{"encoder_arch": "vit", "model": "masked image model", "dataset": "stained colorectal tissue patches (NCT-CRC-HE-100K)", "train_examples": 45211, "image_size": 40, "crop_scale_min": 0.5, "horizontal_flip": true, "method": "mae", "mask_ratio": 0.75, "loss": "mse", "encoder_norm": "rmsnorm", "encoder_norm_position": "pre", "encoder_activation": "swiglu", "encoder_mlp_ratio": 2.67, "encoder_head_dim": 64, "encoder_fused_qkv": true, "encoder_bias": "qkv", "encoder_qk_norm": false, "encoder_parallel_block": false, "encoder_inner_norm": false, "encoder_patch_size": [4, 4], "encoder_layers": 8, "encoder_width": 128, "encoder_positions": "rope", "decoder_width": 128, "norm_pix_loss": true, "decoder_layers": 4, "init": "orthogonal", "residual_init": "scaled_by_depth", "optimizer": "adamw", "learning_rate": 0.0033, "beta1": 0.85, "beta2": 0.98, "eps": 1e-06, "max_grad_norm": 1.0, "max_steps": 16400, "batch_size": 256, "epochs": 92.9, "lr_schedule": "cosine", "final_lr_fraction": 0.1, "warmup_steps": 1640, "weight_decay": 0.05}
Rows from block 1 of the decoder of a small masked image model, named by matrix and row number. Rows with one number belong to one neuron. Each number is 500 + 40 x the weight over its row's rms, rounded and kept within 0 to 999. All counts start at 0. Numbers have three digits each.
After each neuron's rows are labels from the 100 images, of 14848, where the neuron reaches its largest size: "strongest on" is what is common among them. Only what is clearly more common there than usual is listed. The data: stained colorectal tissue patches (NCT-CRC-HE-100K). In brackets: how many of the 100.
# gate: MLP gate (decoder.1.mlp.gate.weight, 336x128), inputs 64-127
# fc1: MLP up (decoder.1.mlp.fc1.weight, 336x128), inputs 64-127
# fc2: MLP down (decoder.1.mlp.fc2.weight, 128x336, transposed), outputs 64-127

gate.315:513503526493460504487439508510519510498511533492524468563516462445538460427544478457523554523550543476398464580504477492520531540471438480439527485566496518567521448464514486454529498412512441
fc1.315:522495497489534467531477429535545491534492547474455535549594410533483489449543483563485519475507557509512470517437504410434442481491527468508562488504483404444445562530452509514510452448485459
fc2.315:499497539491468554495460480506443483495547562535564523479454448461497509441481513549476417504447586521512480475459497588551475514508533530532460516504471498518549567515487479532512478462496566
strongest on: tissue: cancer-associated stroma (53)

gate.63:516477506555532495460460527492495474403461530458463425536513503558495496448414474532530430510509561488488519504521513439497480505457505439450491545432461546501514517464442487394520476494426422
fc1.63:475496507480505502540555498482498523562515508519529585466489513479553494505538502452501510455491463493489505503489444538496495530545550543552458481582565462497490484530587510585452519565597612
fc2.63:506474512536552502406482542513462486376414527445496464516538483594537486462440478537488463503502540525499510470522524435513476530476519456509507551489484551506533532497387479451551463530447375
strongest on: tissue: cancer-associated stroma (30)

gate.140:476507494493563478486529538474535518538542469432468517494389421540505469528562509479472570471454456500502481523492515463501489494464508515508546535451444478485542493535500541406437524532524501
fc1.140:486497488491505538431552386513406477470486538508601491566475560498536559520531537437476467453513493508514519503495502483530455487508447485498414510468459550567484491496498458475573499468505521
fc2.140:541458495553488520535461519535542560483492478452498533470531447528459453442516483533511507548429496467481535413512483527577457480502564493514528507521507525501526528548483513569479431602520497
strongest on: tissue: adipose tissue (52)

gate.229:492496500486483516466467576529449455493469446566570532581490466447488438475502507460518544560563519487495505500497474482472484443520447578504533484475573531527496515504515501488506477447460476
fc1.229:508492495520529508545508461468470459500543504454508471547614561507518547546429451550451565493514493493504544449469524500475507481564437536592549493476466516559563559453495510495480553502458497
fc2.229:510483544394509531452492513415554532442464509485475483493504495480446421543526610488572480517519500512483522574560470436475526470468561516494532511455562484435523445474543499427498464574516557
strongest on: tissue: cancer-associated stroma (45); tissue: smooth muscle (37)

gate.332:488489491402483451481441479477427488470483518532513542547493554551507520538494499478505447547494439504501485493554470512451463564453529516482489506472593539471479441552489551480555497561509478
fc1.332:470525495544489547539437522534533530534547446582488431546440597526500481502538578493477568421492546488521487488505507514430513571461483493412505494481485462436494536539525426471553475505540512
fc2.332:464474472462533454471563538490475481514480428530520503522469506459521556515577511510474562499507474487484541511500499495529527489577452601516469421552468519511463472460458525513401523423409436
strongest on: tissue: tumour epithelium (42); tissue: normal colon mucosa (40)

gate.182:472514496491493609466432478450468400549592515534413516567452504530497562625497394430529524478526476497542484481472517420441457583496514481540491515439509502450498490497493496504506511525519502
fc1.182:486479502505533541454510469460437483592443442571527511560500515536504478480523513462511534559500534473533499532572529571485508451485503538456564468543468514419454520529500482441599513525501499
fc2.182:462513491472430511472526413515442534477572535486547507500536475451480493525439508465469450425466502508487491559493502459550495552451459536502466426498480512470510503430398463457450507449459417
strongest on: tissue: normal colon mucosa (50)

gate.108:516474510537487510390530489476508526565501443493533518436461538536402424509489505463544526527500453521568432511522514462497440512471566495499503481463406481521548463401455503472455500556516502
fc1.108:494522495423468561510529447491446512573463498550528534539471445448517523489471437467525598521432472518522504476504474544500507498524502554559475464481452531532562553536537520471542528522557516
fc2.108:518468486452487489555506491562566556533468523437400529468489426534464516465514505542528495475487489473446472487584453512548481475541474437440504497497492536489501444450555535584437460524557533
strongest on: tissue: tumour epithelium (64)

gate.210:506511493560444516498497450541520499508511535512494527512565464513534528414489443479546562473557530475552529500506436461493507483503533398592425458512408540437534467436448521499504439478418468
fc1.210:476497506423539561506459544506467511514601542510519479544535436500508496552442531493438450471421484496485494485508506448499507555501559526542492501435513530493468536499505539535470460477550485
fc2.210:500459524556553465501507511460479546489447495499507434413464519486537499457552379509527555563541548513461466505482420557476464487512528525527492531540527507475488479455450494430533509463467445
strongest on: tissue: cancer-associated stroma (30)

gate.54:498495491474490405459499491469496552523483522496495450486475539446502494513483529553491485535422470491480408478542555518495480501491529621438533521468552479515441505581484451443464446489463492
fc1.54:498515482483537539527433576506535439510562503521491534455473466525535532535510543566475501458514568487397533554480476467438452542502506494436562555478573493453506521528508487533537478490505482
fc2.54:488484517487490464478449454452471516556526450487459415538590485495502566458439473521490466458452470500479438456493547555571552482496459530519496462497409451590508503524514457485442464459503522
strongest on: tissue: lymphocytes (49); tissue: cancer-associated stroma (26)

gate.110:488491500554460484510473430495537492460395446542462494455545457546482568481494530508487455512503503514527503473483463488494573495525493589476478480478527489586448480467510581516504473537513495
fc1.110:500482501511529494435536527504582521498497465534546508545490492452510491488459525494501527418578533504514512561483522591545509412513450468480486496549485470485553466390534419493505507462465515
fc2.110:478502492511545510476449419491531491544536503468548534519534453479477500486370482475526441542479469528467495488532502625489473477516495493500561565550495509494509453485524538496461465493523529
strongest on: tissue: lymphocytes (75)

gate.114:461539496533496522477549445473515457504499438517539506525481506494565455508418565528483556566494507447465446544400481516505463522477453469466426467420504504500501505441481453558459413481526464
fc1.114:487499476501504470504534552499431487459461465478497630533490495484486447522599475455513480468486412528491494509477425523525518493594526460458539522511604525488527471535492539520500536506469517
fc2.114:452490501455514493435505559522505486553561559485521572483553478485471470498474443425510465469515592542509504475610510521485459501549432525497561507531518515523509504528560566523522595518441457
strongest on: tissue: tumour epithelium (37)

gate.258:518504509525505596450557429510422501495430422523515517595467441383497522559466527542476581508483529507456459454493493521548497512531454532524503509528515494534518547495504509477496540531487508
fc1.258:511504496511441564491519464513383478498439407479537440552471416482519490556491524510529527515575481501481453430536493476570493471516469462514553496545485471481473503532495494426500546541475492
fc2.258:519484494490541455463434503484503577515558545476456540504544550493486501416523488525503433434437429505502509547494472470393490513507462543475453471518494550492516473469502555521502454447482499
strongest on: tissue: normal colon mucosa (100)

gate.128:524522473503532494510515496498519503519504487496513524493505503478465522486476484551507465499527539458489475461505486495522399478538529527483520422524517495486551458519501465505516506472493431
fc1.128:504465503569454609470512503466418490581518547546475501509514498435538475491468437572514501516510489516457576560549514479475515494473490434539505480514488529580529541551495515469571496504498477
fc2.128:477483505472490508479483509533500471521516502475466484503505486485513457577519470507505539550483507497563467523476507485522455501537474509514528326532480536502496465494555479477533477497492542
strongest on: tissue: adipose tissue (78)

gate.231:489509506492549538449498475514578545542493500529469554479472557564486465536490471504513482450506522510458509487543573554527462635526536536501445481445517526502451538551481504566511504474542533
fc1.231:483521483503511518529479489498517492534516485477484504515494493503508523528509511535479505496517514509522510506465507522494534501487447515529488574520476466488483466479438469495470472494438508
fc2.231:460515500494512500472489477483480568477473499502490479492463479519504486510471515475484498502510474520477546482451500510503589516474492462513507550469464502498498528473462528507473547526438480
strongest on: tissue: cancer-associated stroma (36)

gate.265:487506503467371496481516512567468529497544564515441455471478532462494594592500517401523415536403444507527429507545493503452538510507527498479497467491526552447438437516502519573408495531501465
fc1.265:482492484477474523480497492495495495465495532449472584469556510461554457560491490536505549451500471493477514601471523468484464453447445525484535512416513490583496506494487452540477508553517515
fc2.265:521485499516555457445511531467558514407538451462509622497504549577526497433439498408488523473517515478510526481515458476454449454485523538451544434494445512506518493528505472512511525533497517
strongest on: tissue: lymphocytes (92)

gate.174:500507494519487534459515437595492544501548499466485598479503478512500593473465543484513521412488492508529465461521466482517534475528500457484587466491537411484488460492497494520545450564438500
fc1.174:498492464431469491501471552449477525491518494559483429511560569459565435455573464509556450579503391506487455483493453519464467544531510455420461522528417530503495513486478512542462511489529507
fc2.174:535532492479538470553502494612500558505452494471517577488439432477448551496515562504503573473484505434548517463521473523508429452520452478493530532445538500483472493486567487502538519521538484
strongest on: tissue: normal colon mucosa (88)

gate.291:477494501452509522493448522516482554541572559618536487524486515577484502532512484468492469508582457507534528512549528508505502573505488574520449466454463526543517518495502479468521421485505483
fc1.291:494504515489475524503476413474539458457496558483552420537510477484518486475513458478607515517542463501465468438456463531528558494512582573605461484611457518496516489448524467470478483462478508
fc2.291:520478515507538475533475539451417454528453395473455530441521431547518538502448476551469471472464476481468501539539511487432484513493471486447549558503522468515495467516458583611530515488538518
strongest on: tissue: tumour epithelium (44)

gate.64:499486483498495487545512546520487467556445526596532526499519474482439512489537474495532493492553531497458486502537495478562423452478495534478463491546511511549585496437407516494510508517385509
fc1.64:510466506520492488512558531513544573530513461511514493503502487554486504493560423543390520552393478518509536402580513524505462499449614507460532477494424515482485503509445573462512495536464499
fc2.64:470489549482478527443464537460463472495464539510499551520475503390522518512358576420521527480501597559486526472464509497474523461482499487466455488486474458369480535470550460470561540471487596
strongest on: tissue: cancer-associated stroma (28)

gate.175:503508533468427516483514470522466538508508476439464464513488516539542473523544604565544536554515423503527465508504509512534555493426554446491585431474473414417511552584464482519523442520516487
fc1.175:510518503541460578459488489448465445505533504572610489516464541489537486485518515479497465499401491504502489465491528504473502506503442549482440538517520609441491550507525458504527429490537539
fc2.175:504532514517499546548437541536558454452476492546519534509462556471538442468470588459519435498427516540484495509479512494481507498511533512506523536535517527492504572511500484451533406537443548
strongest on: tissue: tumour epithelium (49)

gate.257:505509504545451490454469492529536601466498497633510465448453522470506588454534463431542487418489520492499425557520481511395538504489515547536475547550499518481485438498545434541448486488527531
fc1.257:512492523404481453461551495527508559502524481517574536523467484504468509471521599499651531527523454501445452545555527495485515474479457503430525503498530536544488523457510519468502470451496515
fc2.257:509523489499529481480456529477517538484470456553515590499511525523462470437498477516509449532423489492528467527488524445514479467433498471548576515538484529472492525542456504608516487500446402
strongest on: tissue: lymphocytes (52)

gate.93:510479507495453494546500538492511538509452498397539585535572475527419559527491456505465480517510500494526504536463453479515508470491487562507479491515530471515501515605490521505419480496511481
fc1.93:522480493511510487503538484520506556476487440470560441471503555504506437481535466541461484493518479518535464516536532502444528436539517517533459521398511533450462495514422609557431433548491471
fc2.93:523487544553577482478490531457525475481460496470547533517491521554418553495463480467458462499500450472478522437478462574576541474509468482496465550468493529556471506525503494466549534530482418
strongest on: tissue: tumour epithelium (66)

gate.145:533492492438508415478516502503479559483419502442542565483465557402492395540521506528445449562543473506493463523538488533476437510418477553410501513493506530501479532489467420490425552543503461
fc1.145:503484493460483572517512481538510464532534533499502549565566454550564512531450499467459505497495476482486488490537533477428575500467541470551542510472497492485411512538541528566451480483561491
fc2.145:547499507479518553459563431548403519497556539558491545528492410538510497543442530439493437476457450476559501448520557494444500485465518591491561452563495466484516499597430517541522436566519497
strongest on: tissue: cancer-associated stroma (33)

gate.280:489493523521518498509462503506514509469500496468498504478475485533488502513461567484499485503487504443522477506483475455504468506545500530480509425491483564482502479498509495531488477517478514
fc1.280:520524500485501552489472514522606525513496577584502520522517559467523523429494483586521478458506509496420539483522553495491524573478486576516456523504517571524469509571520417531452476445564535
fc2.280:474488513499453504471508492473458541453498520507491487501463488478498486501466495481479483489541451542483514490459494482503513515502524484504517478466501494498523483481518540502470524541496498
strongest on: tissue: tumour epithelium (41)

gate.45:439433510519458477529513506522458513498495497502506480505468479489472485482479487411502524513502535464500598599579475463516482518491500505522499429508527494499489436496466506482499498496462481
fc1.45:512509486452523485516485496467594497501547470385441547484552506490460568495502558521506398479524545525519565484470484535524469471568468492494487484562501490468474479483542463501462547499502508
fc2.45:460470525503456443545490539484522430528503483442545480500468564518487487491518514517505502460431520520543633523577549541542489483538489484487537382527469424511501483502446505545466554455496489
strongest on: tissue: smooth muscle (64)

gate.94:509484501481527466390451498503576530589497398453410548471468470587553561511500531492489472448419557519515526493464526502492524514448493460479494550509525475445508503453500573529482537534513468
fc1.94:537478501537437522422499489557464457502614508478552531477445542551489497581518505508417556511425513558481509565559497430485433465462515479538498507504594550472541516502502483502479478468530507
fc2.94:477462490489548510432529498474508428493509546516522531525470469415420496519488491473533503502466522453528479535485546464500482464482473531493422501481476473467498461452478511477475624512456495
strongest on: tissue: smooth muscle (82)

gate.176:485491488419476468439526448537540496568517539572437488519500414461524527446539594555515496525499527479445434547557478458507535485439542488465483443524521537475443489533469504547484496533492498
fc1.176:503500507365488404531447571510495497425581558525512508570555471473522511422521436506554446520483456521491465524512526562519503487529507547533495479485502529582481520494491545524449476510469482
fc2.176:478550492397526472455502535471512449409481507493487555505488521536465545491458556430565524550498458494591459425454531463482567509504497449442469451502480513488503512531462510477555541550502488
strongest on: tissue: lymphocytes (42)

gate.180:527517483470378496515524494519527586548537547497524522423432479434438478462578468460494554505524431498539430480483438552427496468516486554497548436555512490462452471561522474511439493457507453
fc1.180:522510502545502483476543418470508439450476528500483507481409562541463462545506478461521525491557516508520486487550445505423459476468547489467470466459477547454559413513491523576483481554496497
fc2.180:553482522504512478597545456433477511585499461564402397487525487511474526465520482519520468473386500507438510449440547447525538522514526470488513550566463478561495525482488515480523556467513585
strongest on: tissue: cancer-associated stroma (53)

gate.254:501540517574409504507461482537546454462448441491431488532566536478522491461402538555425444559494580474531499511514421562536512495453472527446516503472581511456473548461488508452503447467497455
fc1.254:482485496534480560541556586484529442518529410503442469507475477453502475560441542493404478533446504474524525602534451469494463497503513490479517458538554477485481478507480485432475540497516479
fc2.254:546529457519527475502522437483542526524466461504481482495496526519506547497515427496581505473497521469468512478513492509549450463459447454499492508552428503420520497558413520455489551445400359
strongest on: tissue: smooth muscle (38); tissue: tumour epithelium (38)

gate.310:468521492506469505487491494517481520478533574514545431466521519481522461454553389510464429526402461455454455496471413500436495446502569477535399491474529476439537471503459528557494451524493477
fc1.310:495523498522543490481569457510486436592504482493513519583386487444478574508483575488516507583519477515534490477518540442503432462426458519491599476487396466519527481477505512504534484493517493
fc2.310:557448496478469537442464435529441495483544494451492516512468529436492503464470479464532465546526491506428462532592435509436508540503556497501543519532519524465520523485526526514514458567523521
strongest on: tissue: lymphocytes (56); tissue: normal colon mucosa (43)

gate.100:507498486466498499519476526588496539485527449503554565502508514509457557472451503487566489517426461507445480397532499569473443454553519534519482510529475514509518516521463582509516398494413474
fc1.100:507499501566506509518513485497489497519503502470503496500493473539514510485545482475492602438514526489514479622449493455464564487437531481481553538495473465583553525514574408537526533437606511
fc2.100:532466498531497530570519533509533541439509513536480576515462542519506502500552481496526555476474451499491547470487476524550546554495507460512526549570544499595457526500496575546498399629504445
strongest on: tissue: lymphocytes (37)

gate.48:508500500515567507482485527502496469484502460508533539545528545400458570484526505491455472448550560508548502493514459569552519438550437469470522528572511522483565494437537525510557459457481514
fc1.48:503504505524529557500442494541522463546482532555504527486490539469416507510470525534471475475473468484505555383530552536476467516597385558547542590497488575404467584519567472515521435495516509
fc2.48:525506455330582492478423501501545547493535544512496471511477457525502489487506492540520530490497457456448498514501533491537499523382518539509483498406453464439526450467541536487478494545531554
strongest on: tissue: smooth muscle (66)

gate.205:497495518479494462517574489405522574445516498500637562535537464483515457487526500484517544533527441498490462557490528532475501450520477510475538485453533560454471530503460446470449399520510491
fc1.205:507515486520525480516451450563437578454432487610464439485451523530439480464515407532544484473488522483445483466524495524482499524569581522608445480511552499443512441553500587550514503513507533
fc2.205:546464517500486504536506459463493391458541470488552454471478486490476471493414476416500528482492492483497449507466559551557507465460559488483491513490455543563467533494418520498461501410545428
strongest on: tissue: debris (42); tissue: mucus (32)

gate.96:493508475433455530485527438506478513479482514504521490525438506467536508489466515468525480569480442497494424493439421564428555450520533480540535457555462433532493393513472456466505470495479432
fc1.96:496499505471538489518525410455495458477518491450448501525525558504568445507498508509527438524456563473544542446529525567483545460552485519436563458591463469520517514510505513474547566529472501
fc2.96:498506483536514511557468528433585486504467457516392571500511518467516555485471569473534471524488496500492470465464497465501524438457535441530494516509443521505523497520443497544479502525452444
strongest on: tissue: adipose tissue (61)

gate.184:485465510500495480524483586535404392484554478527534510541457479469504487513505466521494460565573470503481459491542496493551448509515446511551520490430435495544523484468516490520464550417481495
fc1.184:491508488559507423492496555436521533512603501534402545461494551516579471509499412549502412509536468485515437503488475581470502495458542488513491519475415519509435513560470511412507600505491481
fc2.184:543466541497440531506592505450440485504496451476476454479469531387498516564443459480479525539555500464530494477544560521535533453473527539497505546550457420444501541510497464523494536548512523
strongest on: tissue: tumour epithelium (59); tissue: normal colon mucosa (36)

gate.166:492509495495499472541537485511459488541517495487468529458489517602475492523522494540513497543454448493509481549470521543475449532494472533528487506416385463470482422473487554487471525546524511
fc1.166:523502488493486481531552546553466527481390516434520576512562504530460499471504433557496444598546448506495491478501507532588476551489454577492556515480481463486545526453512523514433530473507502
fc2.166:515500492577480478448438399462448481496525530417561504508506538484485497457492560392480537548564551499477520502468502494534493475485512510502509529547472496490518494536512523511562515494474453
strongest on: tissue: tumour epithelium (54); tissue: normal colon mucosa (35)

gate.299:490500488487402505559496508595469459464515546481510440513515469452499490531455441502445421527475448489492476481514509494482579582451529528523505501444503552403491582502515483432435483485518459
fc1.299:492474507545565542428525463487506533490487499502495479492490480465507495441474539502534495456540567514537508513479532486489527474557532474538547547529458431537488456488509438602498553456510517
fc2.299:467508495462459488517477530507562536486456509555529548478479464456473438528527584410550536505450531522558510539540472434507408474560492499503529502502521473547548500450474518430482424487529485
strongest on: tissue: lymphocytes (73)

gate.158:505512496497530524579563562442449500476460492524567564533503472485463500433493499611509550518512431481487477481459497537593490518521398544526474487515507468496483551471493503485445516477432451
fc1.158:518484508483494504542537502446417424455449439464580547597527522571505451522495504562559507556545450505483513477488484567475521459475419453410506449426519433502567502543497479485538420483471466
fc2.158:549495506482486474524449417467539494519508568496449440522545531406559507516482499441534558503548492451450499526499485470430473508479515541467435436533485498437479437490543496555497504491551559
strongest on: tissue: normal colon mucosa (34)

gate.290:493502495531459531457513480524428531473468490484475442475465480497467529510555496499461470550474474495403429544541437507494503491508595543444556507523518484513554487503482595511501431480485466
fc1.290:491477510451483532437540469557491518511510506486506475404487419464453455516495544460509641508549541492385513551564491470430502505539563499491558506532520478495561485473479489538506419525510464
fc2.290:495498500506500524511523541467481487553531502539407463578511484446487500467539392556514503573465494498523493455437430518541490546531525536541501499447483491533465512539486526424483506474471482
strongest on: tissue: tumour epithelium (71); tissue: normal colon mucosa (26)

gate.172:498509518449525508550451570521449534502464460514553457518445536470472492475476512469475522540547555481512493543517483472474490476447487568402579534486549499449497517510523401397524503499574504
fc1.172:515494505471513512505529575503518532468432554517578505486450558414385432490515420516523473552563458523506543506500473405494495486450467530502495463435502477521517471503509438458487501481493498
fc2.172:453488524508471543448514469439572523553484434549509555528561497482487595656462498547475512489509459503521470518522464493421498479520455519481459535446496585455500503556516543464441484419506514
strongest on: tissue: debris (56)

gate.289:530496506544480541508510460470535562507455510484488461446522512530486566512392583566507563429469508516470546505515481467479592517442478455497463492530569466454519470519484519517549489439450435
fc1.289:539512496475522511489469459469509533515463533491593456475464484552445536473595552447476500528548527534579524462525469472643439479513492419489547483552497478511515559486532539486558466449472524
fc2.289:522466515497533503478526459586471539493505570503443414526509502501540473538483449450554399532516473479513447523521510460509505534513543509526478551536486502467553490472532492530520440575583555
strongest on: tissue: adipose tissue (29)

gate.126:486467492641494534488572464501477449516409462461528426511507492479445501528467523480547525454478552500460445513516496590527592442531548473537582481573489395464590455463494509492462513482475464
fc1.126:502527510529493442511531463464558442473481462437465486449528458561439499506469506463532450497461516502512487495484551553512458544594487537459438531442492567521528511470487494528520472528499492
fc2.126:526532496486474538425547493444438498513532447490574495537481543444498529553422480546484488508553465433526468439545577539595520423482542581507466493503455460480554519501543495466556560504473490
strongest on: tissue: smooth muscle (33); tissue: adipose tissue (29); tissue: normal colon mucosa (28)

gate.132:502489496477512559464533473574545455478492542506489497516502468535493513500480476496523539453575538478528559540497466490445501531527491477533522474540496550487632484521505504553493509508535473
fc1.132:481493502487433518569561449516507544504472453475424540514445549530465490552545514494524635517611512494544548496483481473465499524539541495482431444538548571428514513474491501507462523498476517
fc2.132:494458516468512458500496428410514526524520498510488399451555587521469491537468509503500496485449459509502436543500537550554575457472524527514495577560401440593459497467510480472513493525516520
strongest on: tissue: normal colon mucosa (28)

gate.303:510492508419445517451564495533454499514525540513500463439482527409478514480552475493526497569420517490454451514552458467495509463476558494444483466519497602485538447490391595463487487506452439
fc1.303:502525494447511560532478517485429476546561521501552521506450519505522520562452523468504503539444451493458485463511524400506453466448541512437455497485452501538512443526421505541451510507455446
fc2.303:518518506547485508458505569471543489520419493508548581479529430475497564525450502488503452520569538454472441493532510509518533503503470503463489509534550531499566519437628511397521455422537626
strongest on: tissue: lymphocytes (47)

gate.211:521512516506442453480569501422506528461477523491494496549506567456488554508521469492497466423545428511456442531474556549513522505478532549530449438494410481506496466551463433517502479527478494
fc1.211:486529489540458488525497560511536531553501403520463514482479547494502469461495596457503493503499472473537493491488475515439456564613523503468487517554573544458483450436517509482523528485487512
fc2.211:424455513529469526531519469457486511495439534512490432515501534471467424496462540501541512495597456529509505451565496472478427531503478545523498542411536509474548462490545545528533511572559562
strongest on: tissue: smooth muscle (56)

gate.36:498485489570496473451456537557515435558482434479504494468475503522503501526489541561485525470577465498489485477422525456525513546536460550451553518431406461509520558486507490516425530450515490
fc1.36:518516499550510484479477470534521567517492511554510455465532519470515472533562437509494490505493509517480456547471574491437473487516486457501552568533522444497488556481485493587465514481477511
fc2.36:469567478466518487526504440438507509483504504476471514513514508551520444504457500529526437558518504494443482545458513513470535572453504505497517532526544514491457486575476511493539543438444478
strongest on: tissue: cancer-associated stroma (38); tissue: smooth muscle (38)

gate.163:510520500438404497529505455481533521591499529481483539432461497420478478472517496484556541480487473495506464497438473520523543532543517531555503443568524491489471497526563548553425506492555512
fc1.163:501497506482441428496456502506498503549497485522502504340513406443470525440493433491445529478579502490500473496498460447579543519496509506599457486526475511444519577498496505525482484468474489
fc2.163:533481515429559530481563545480464551463461496473507470553455568569526499517499554531458452537461472460467507503526541555437475449507496504399535530504523478525459405530545503438564509553555543
strongest on: tissue: adipose tissue (37); tissue: mucus (33)

gate.242:490496489520482462535503525508485430431543418419482528507460453467532449510526483538456428554439507514504487469494437481489424491497445506456499553419515437439491487551446496494445500493474455
fc1.242:496490502512415522511447498499556565485535480491471536525498508494552441549469520498490481439483517492562551520483469451501498441518431471492446486534561534501480515557510500511519492509538516
fc2.242:465540500501497487568443467516545495522415492565523485473418492546522549478537546493502536512453553513538538476509535474550476455569489570498509515418466543493415542575461481535514444484509408
strongest on: tissue: smooth muscle (42)

gate.119:497502501450519452536516487465548547562551479475556547542504551477504474493514486464496453555551430503528501473474460576419499492533483558468499457510509527537515481556514471524476491484524438
fc1.119:513513502455560470525516533530546514472492471486558549440498485452547487444461476495444498511516481489458509457503478484536549430493507483504537517506494514478594530535497467540458504512450480
fc2.119:467495506512512516478546501465503476490489526532514471552473485547502489569505614483469479528440476507559481498476516532410521490497424484458464530555573563507462466535479498444535443469564491
strongest on: tissue: tumour epithelium (38)

gate.309:461516505552562505502490395454442495516492437479542471501459536466524471531542532483495439406490489469483476532518526541488495460487446431503453543495488527519438514530465440453537526519439499
fc1.309:526486486504416582506478435496488525495498562560462426569426460457543486497518463476503503416481460507440498517543485467469488500528529407518475435533491533500477476589544443524529491461560523
fc2.309:532492524463483465540508528493529544521527496474587525525472557582443544467530561521498551506477494459466528524452463530542534440484504502487507509454473470452465502552438498535527470443478349
strongest on: tissue: lymphocytes (39)

gate.131:506496502506412540500476525442442494484513495578520482514512485380462530578520450432407517539476468519546451518513562506428497486461492495495472487492485553469534512546483458491462482463499473
fc1.131:484544497428481480480474535488537516440481516492509453431494489435566402507556426440508428513482445467479470527477501458467491447504483544518429485484463532534461439445532493566404520513518510
fc2.131:576513517589445469495565425585572476522442510440441479513511493499543522430544533470498432462452465431464490522445425512515431535488495488498465459464551496473462472509529463491449498552485483
strongest on: tissue: lymphocytes (90)

gate.122:488503492515469480510421447609423564464463459509493450480550555509477541495561470495464435450529524492529461471482495506480500547447522440532509495545508525514463560464502509536547481376454472
fc1.122:492505494475514499479538491480578449547527458501419588486430438529487485514490547495512552612451483498452496501521478497459494527486502515447468507504493481452485420480472481442505529573500499
fc2.122:429476530567517474506458441529521557454479456525480595493509509540476475477525439480448521498444534565474447470501517522511505511508517495529533514505498522540530486580491521591437476556470432
strongest on: tissue: debris (35); tissue: cancer-associated stroma (29)

gate.206:513496497507585527592505553442455517502582473527543489504439483511467511505418509512440477563496559519534553541481527530496541535493435443500480460492531551525486501509478463485548524490486466
fc1.206:484465500456436531562421474556539480535511508500532539515443549448411466523546492443480536517561533508457515541491437510456471533501515568501486451426510457440517491477494444568502529502498483
fc2.206:431595508500492492473507579486460479472513478538468554549521514539528474448455539461503496581606516543520497452537520522485497523527515507513505469557546547494561485528506461533488583538486448
strongest on: tissue: normal colon mucosa (28)

gate.2:499510497462517503466563474501468449447485487442558513518466554552478418487496579434549465521589539484507497555416496571394468557483480489440566474467471476506485465465476495468539533497511471
fc1.2:513483496504404466508500477491527585531519469449535517520515479458490439501516497482469535487491445503534467559476601558512513459461520544507496545498509551490523535490485437474485423534561529
fc2.2:480537499458514519470466460451550499487554557521556439485469504455483437494506484576506470506415586547468508528531459603534448546565555490510468509560559542572568551511522483436562402560505522
strongest on: tissue: cancer-associated stroma (27)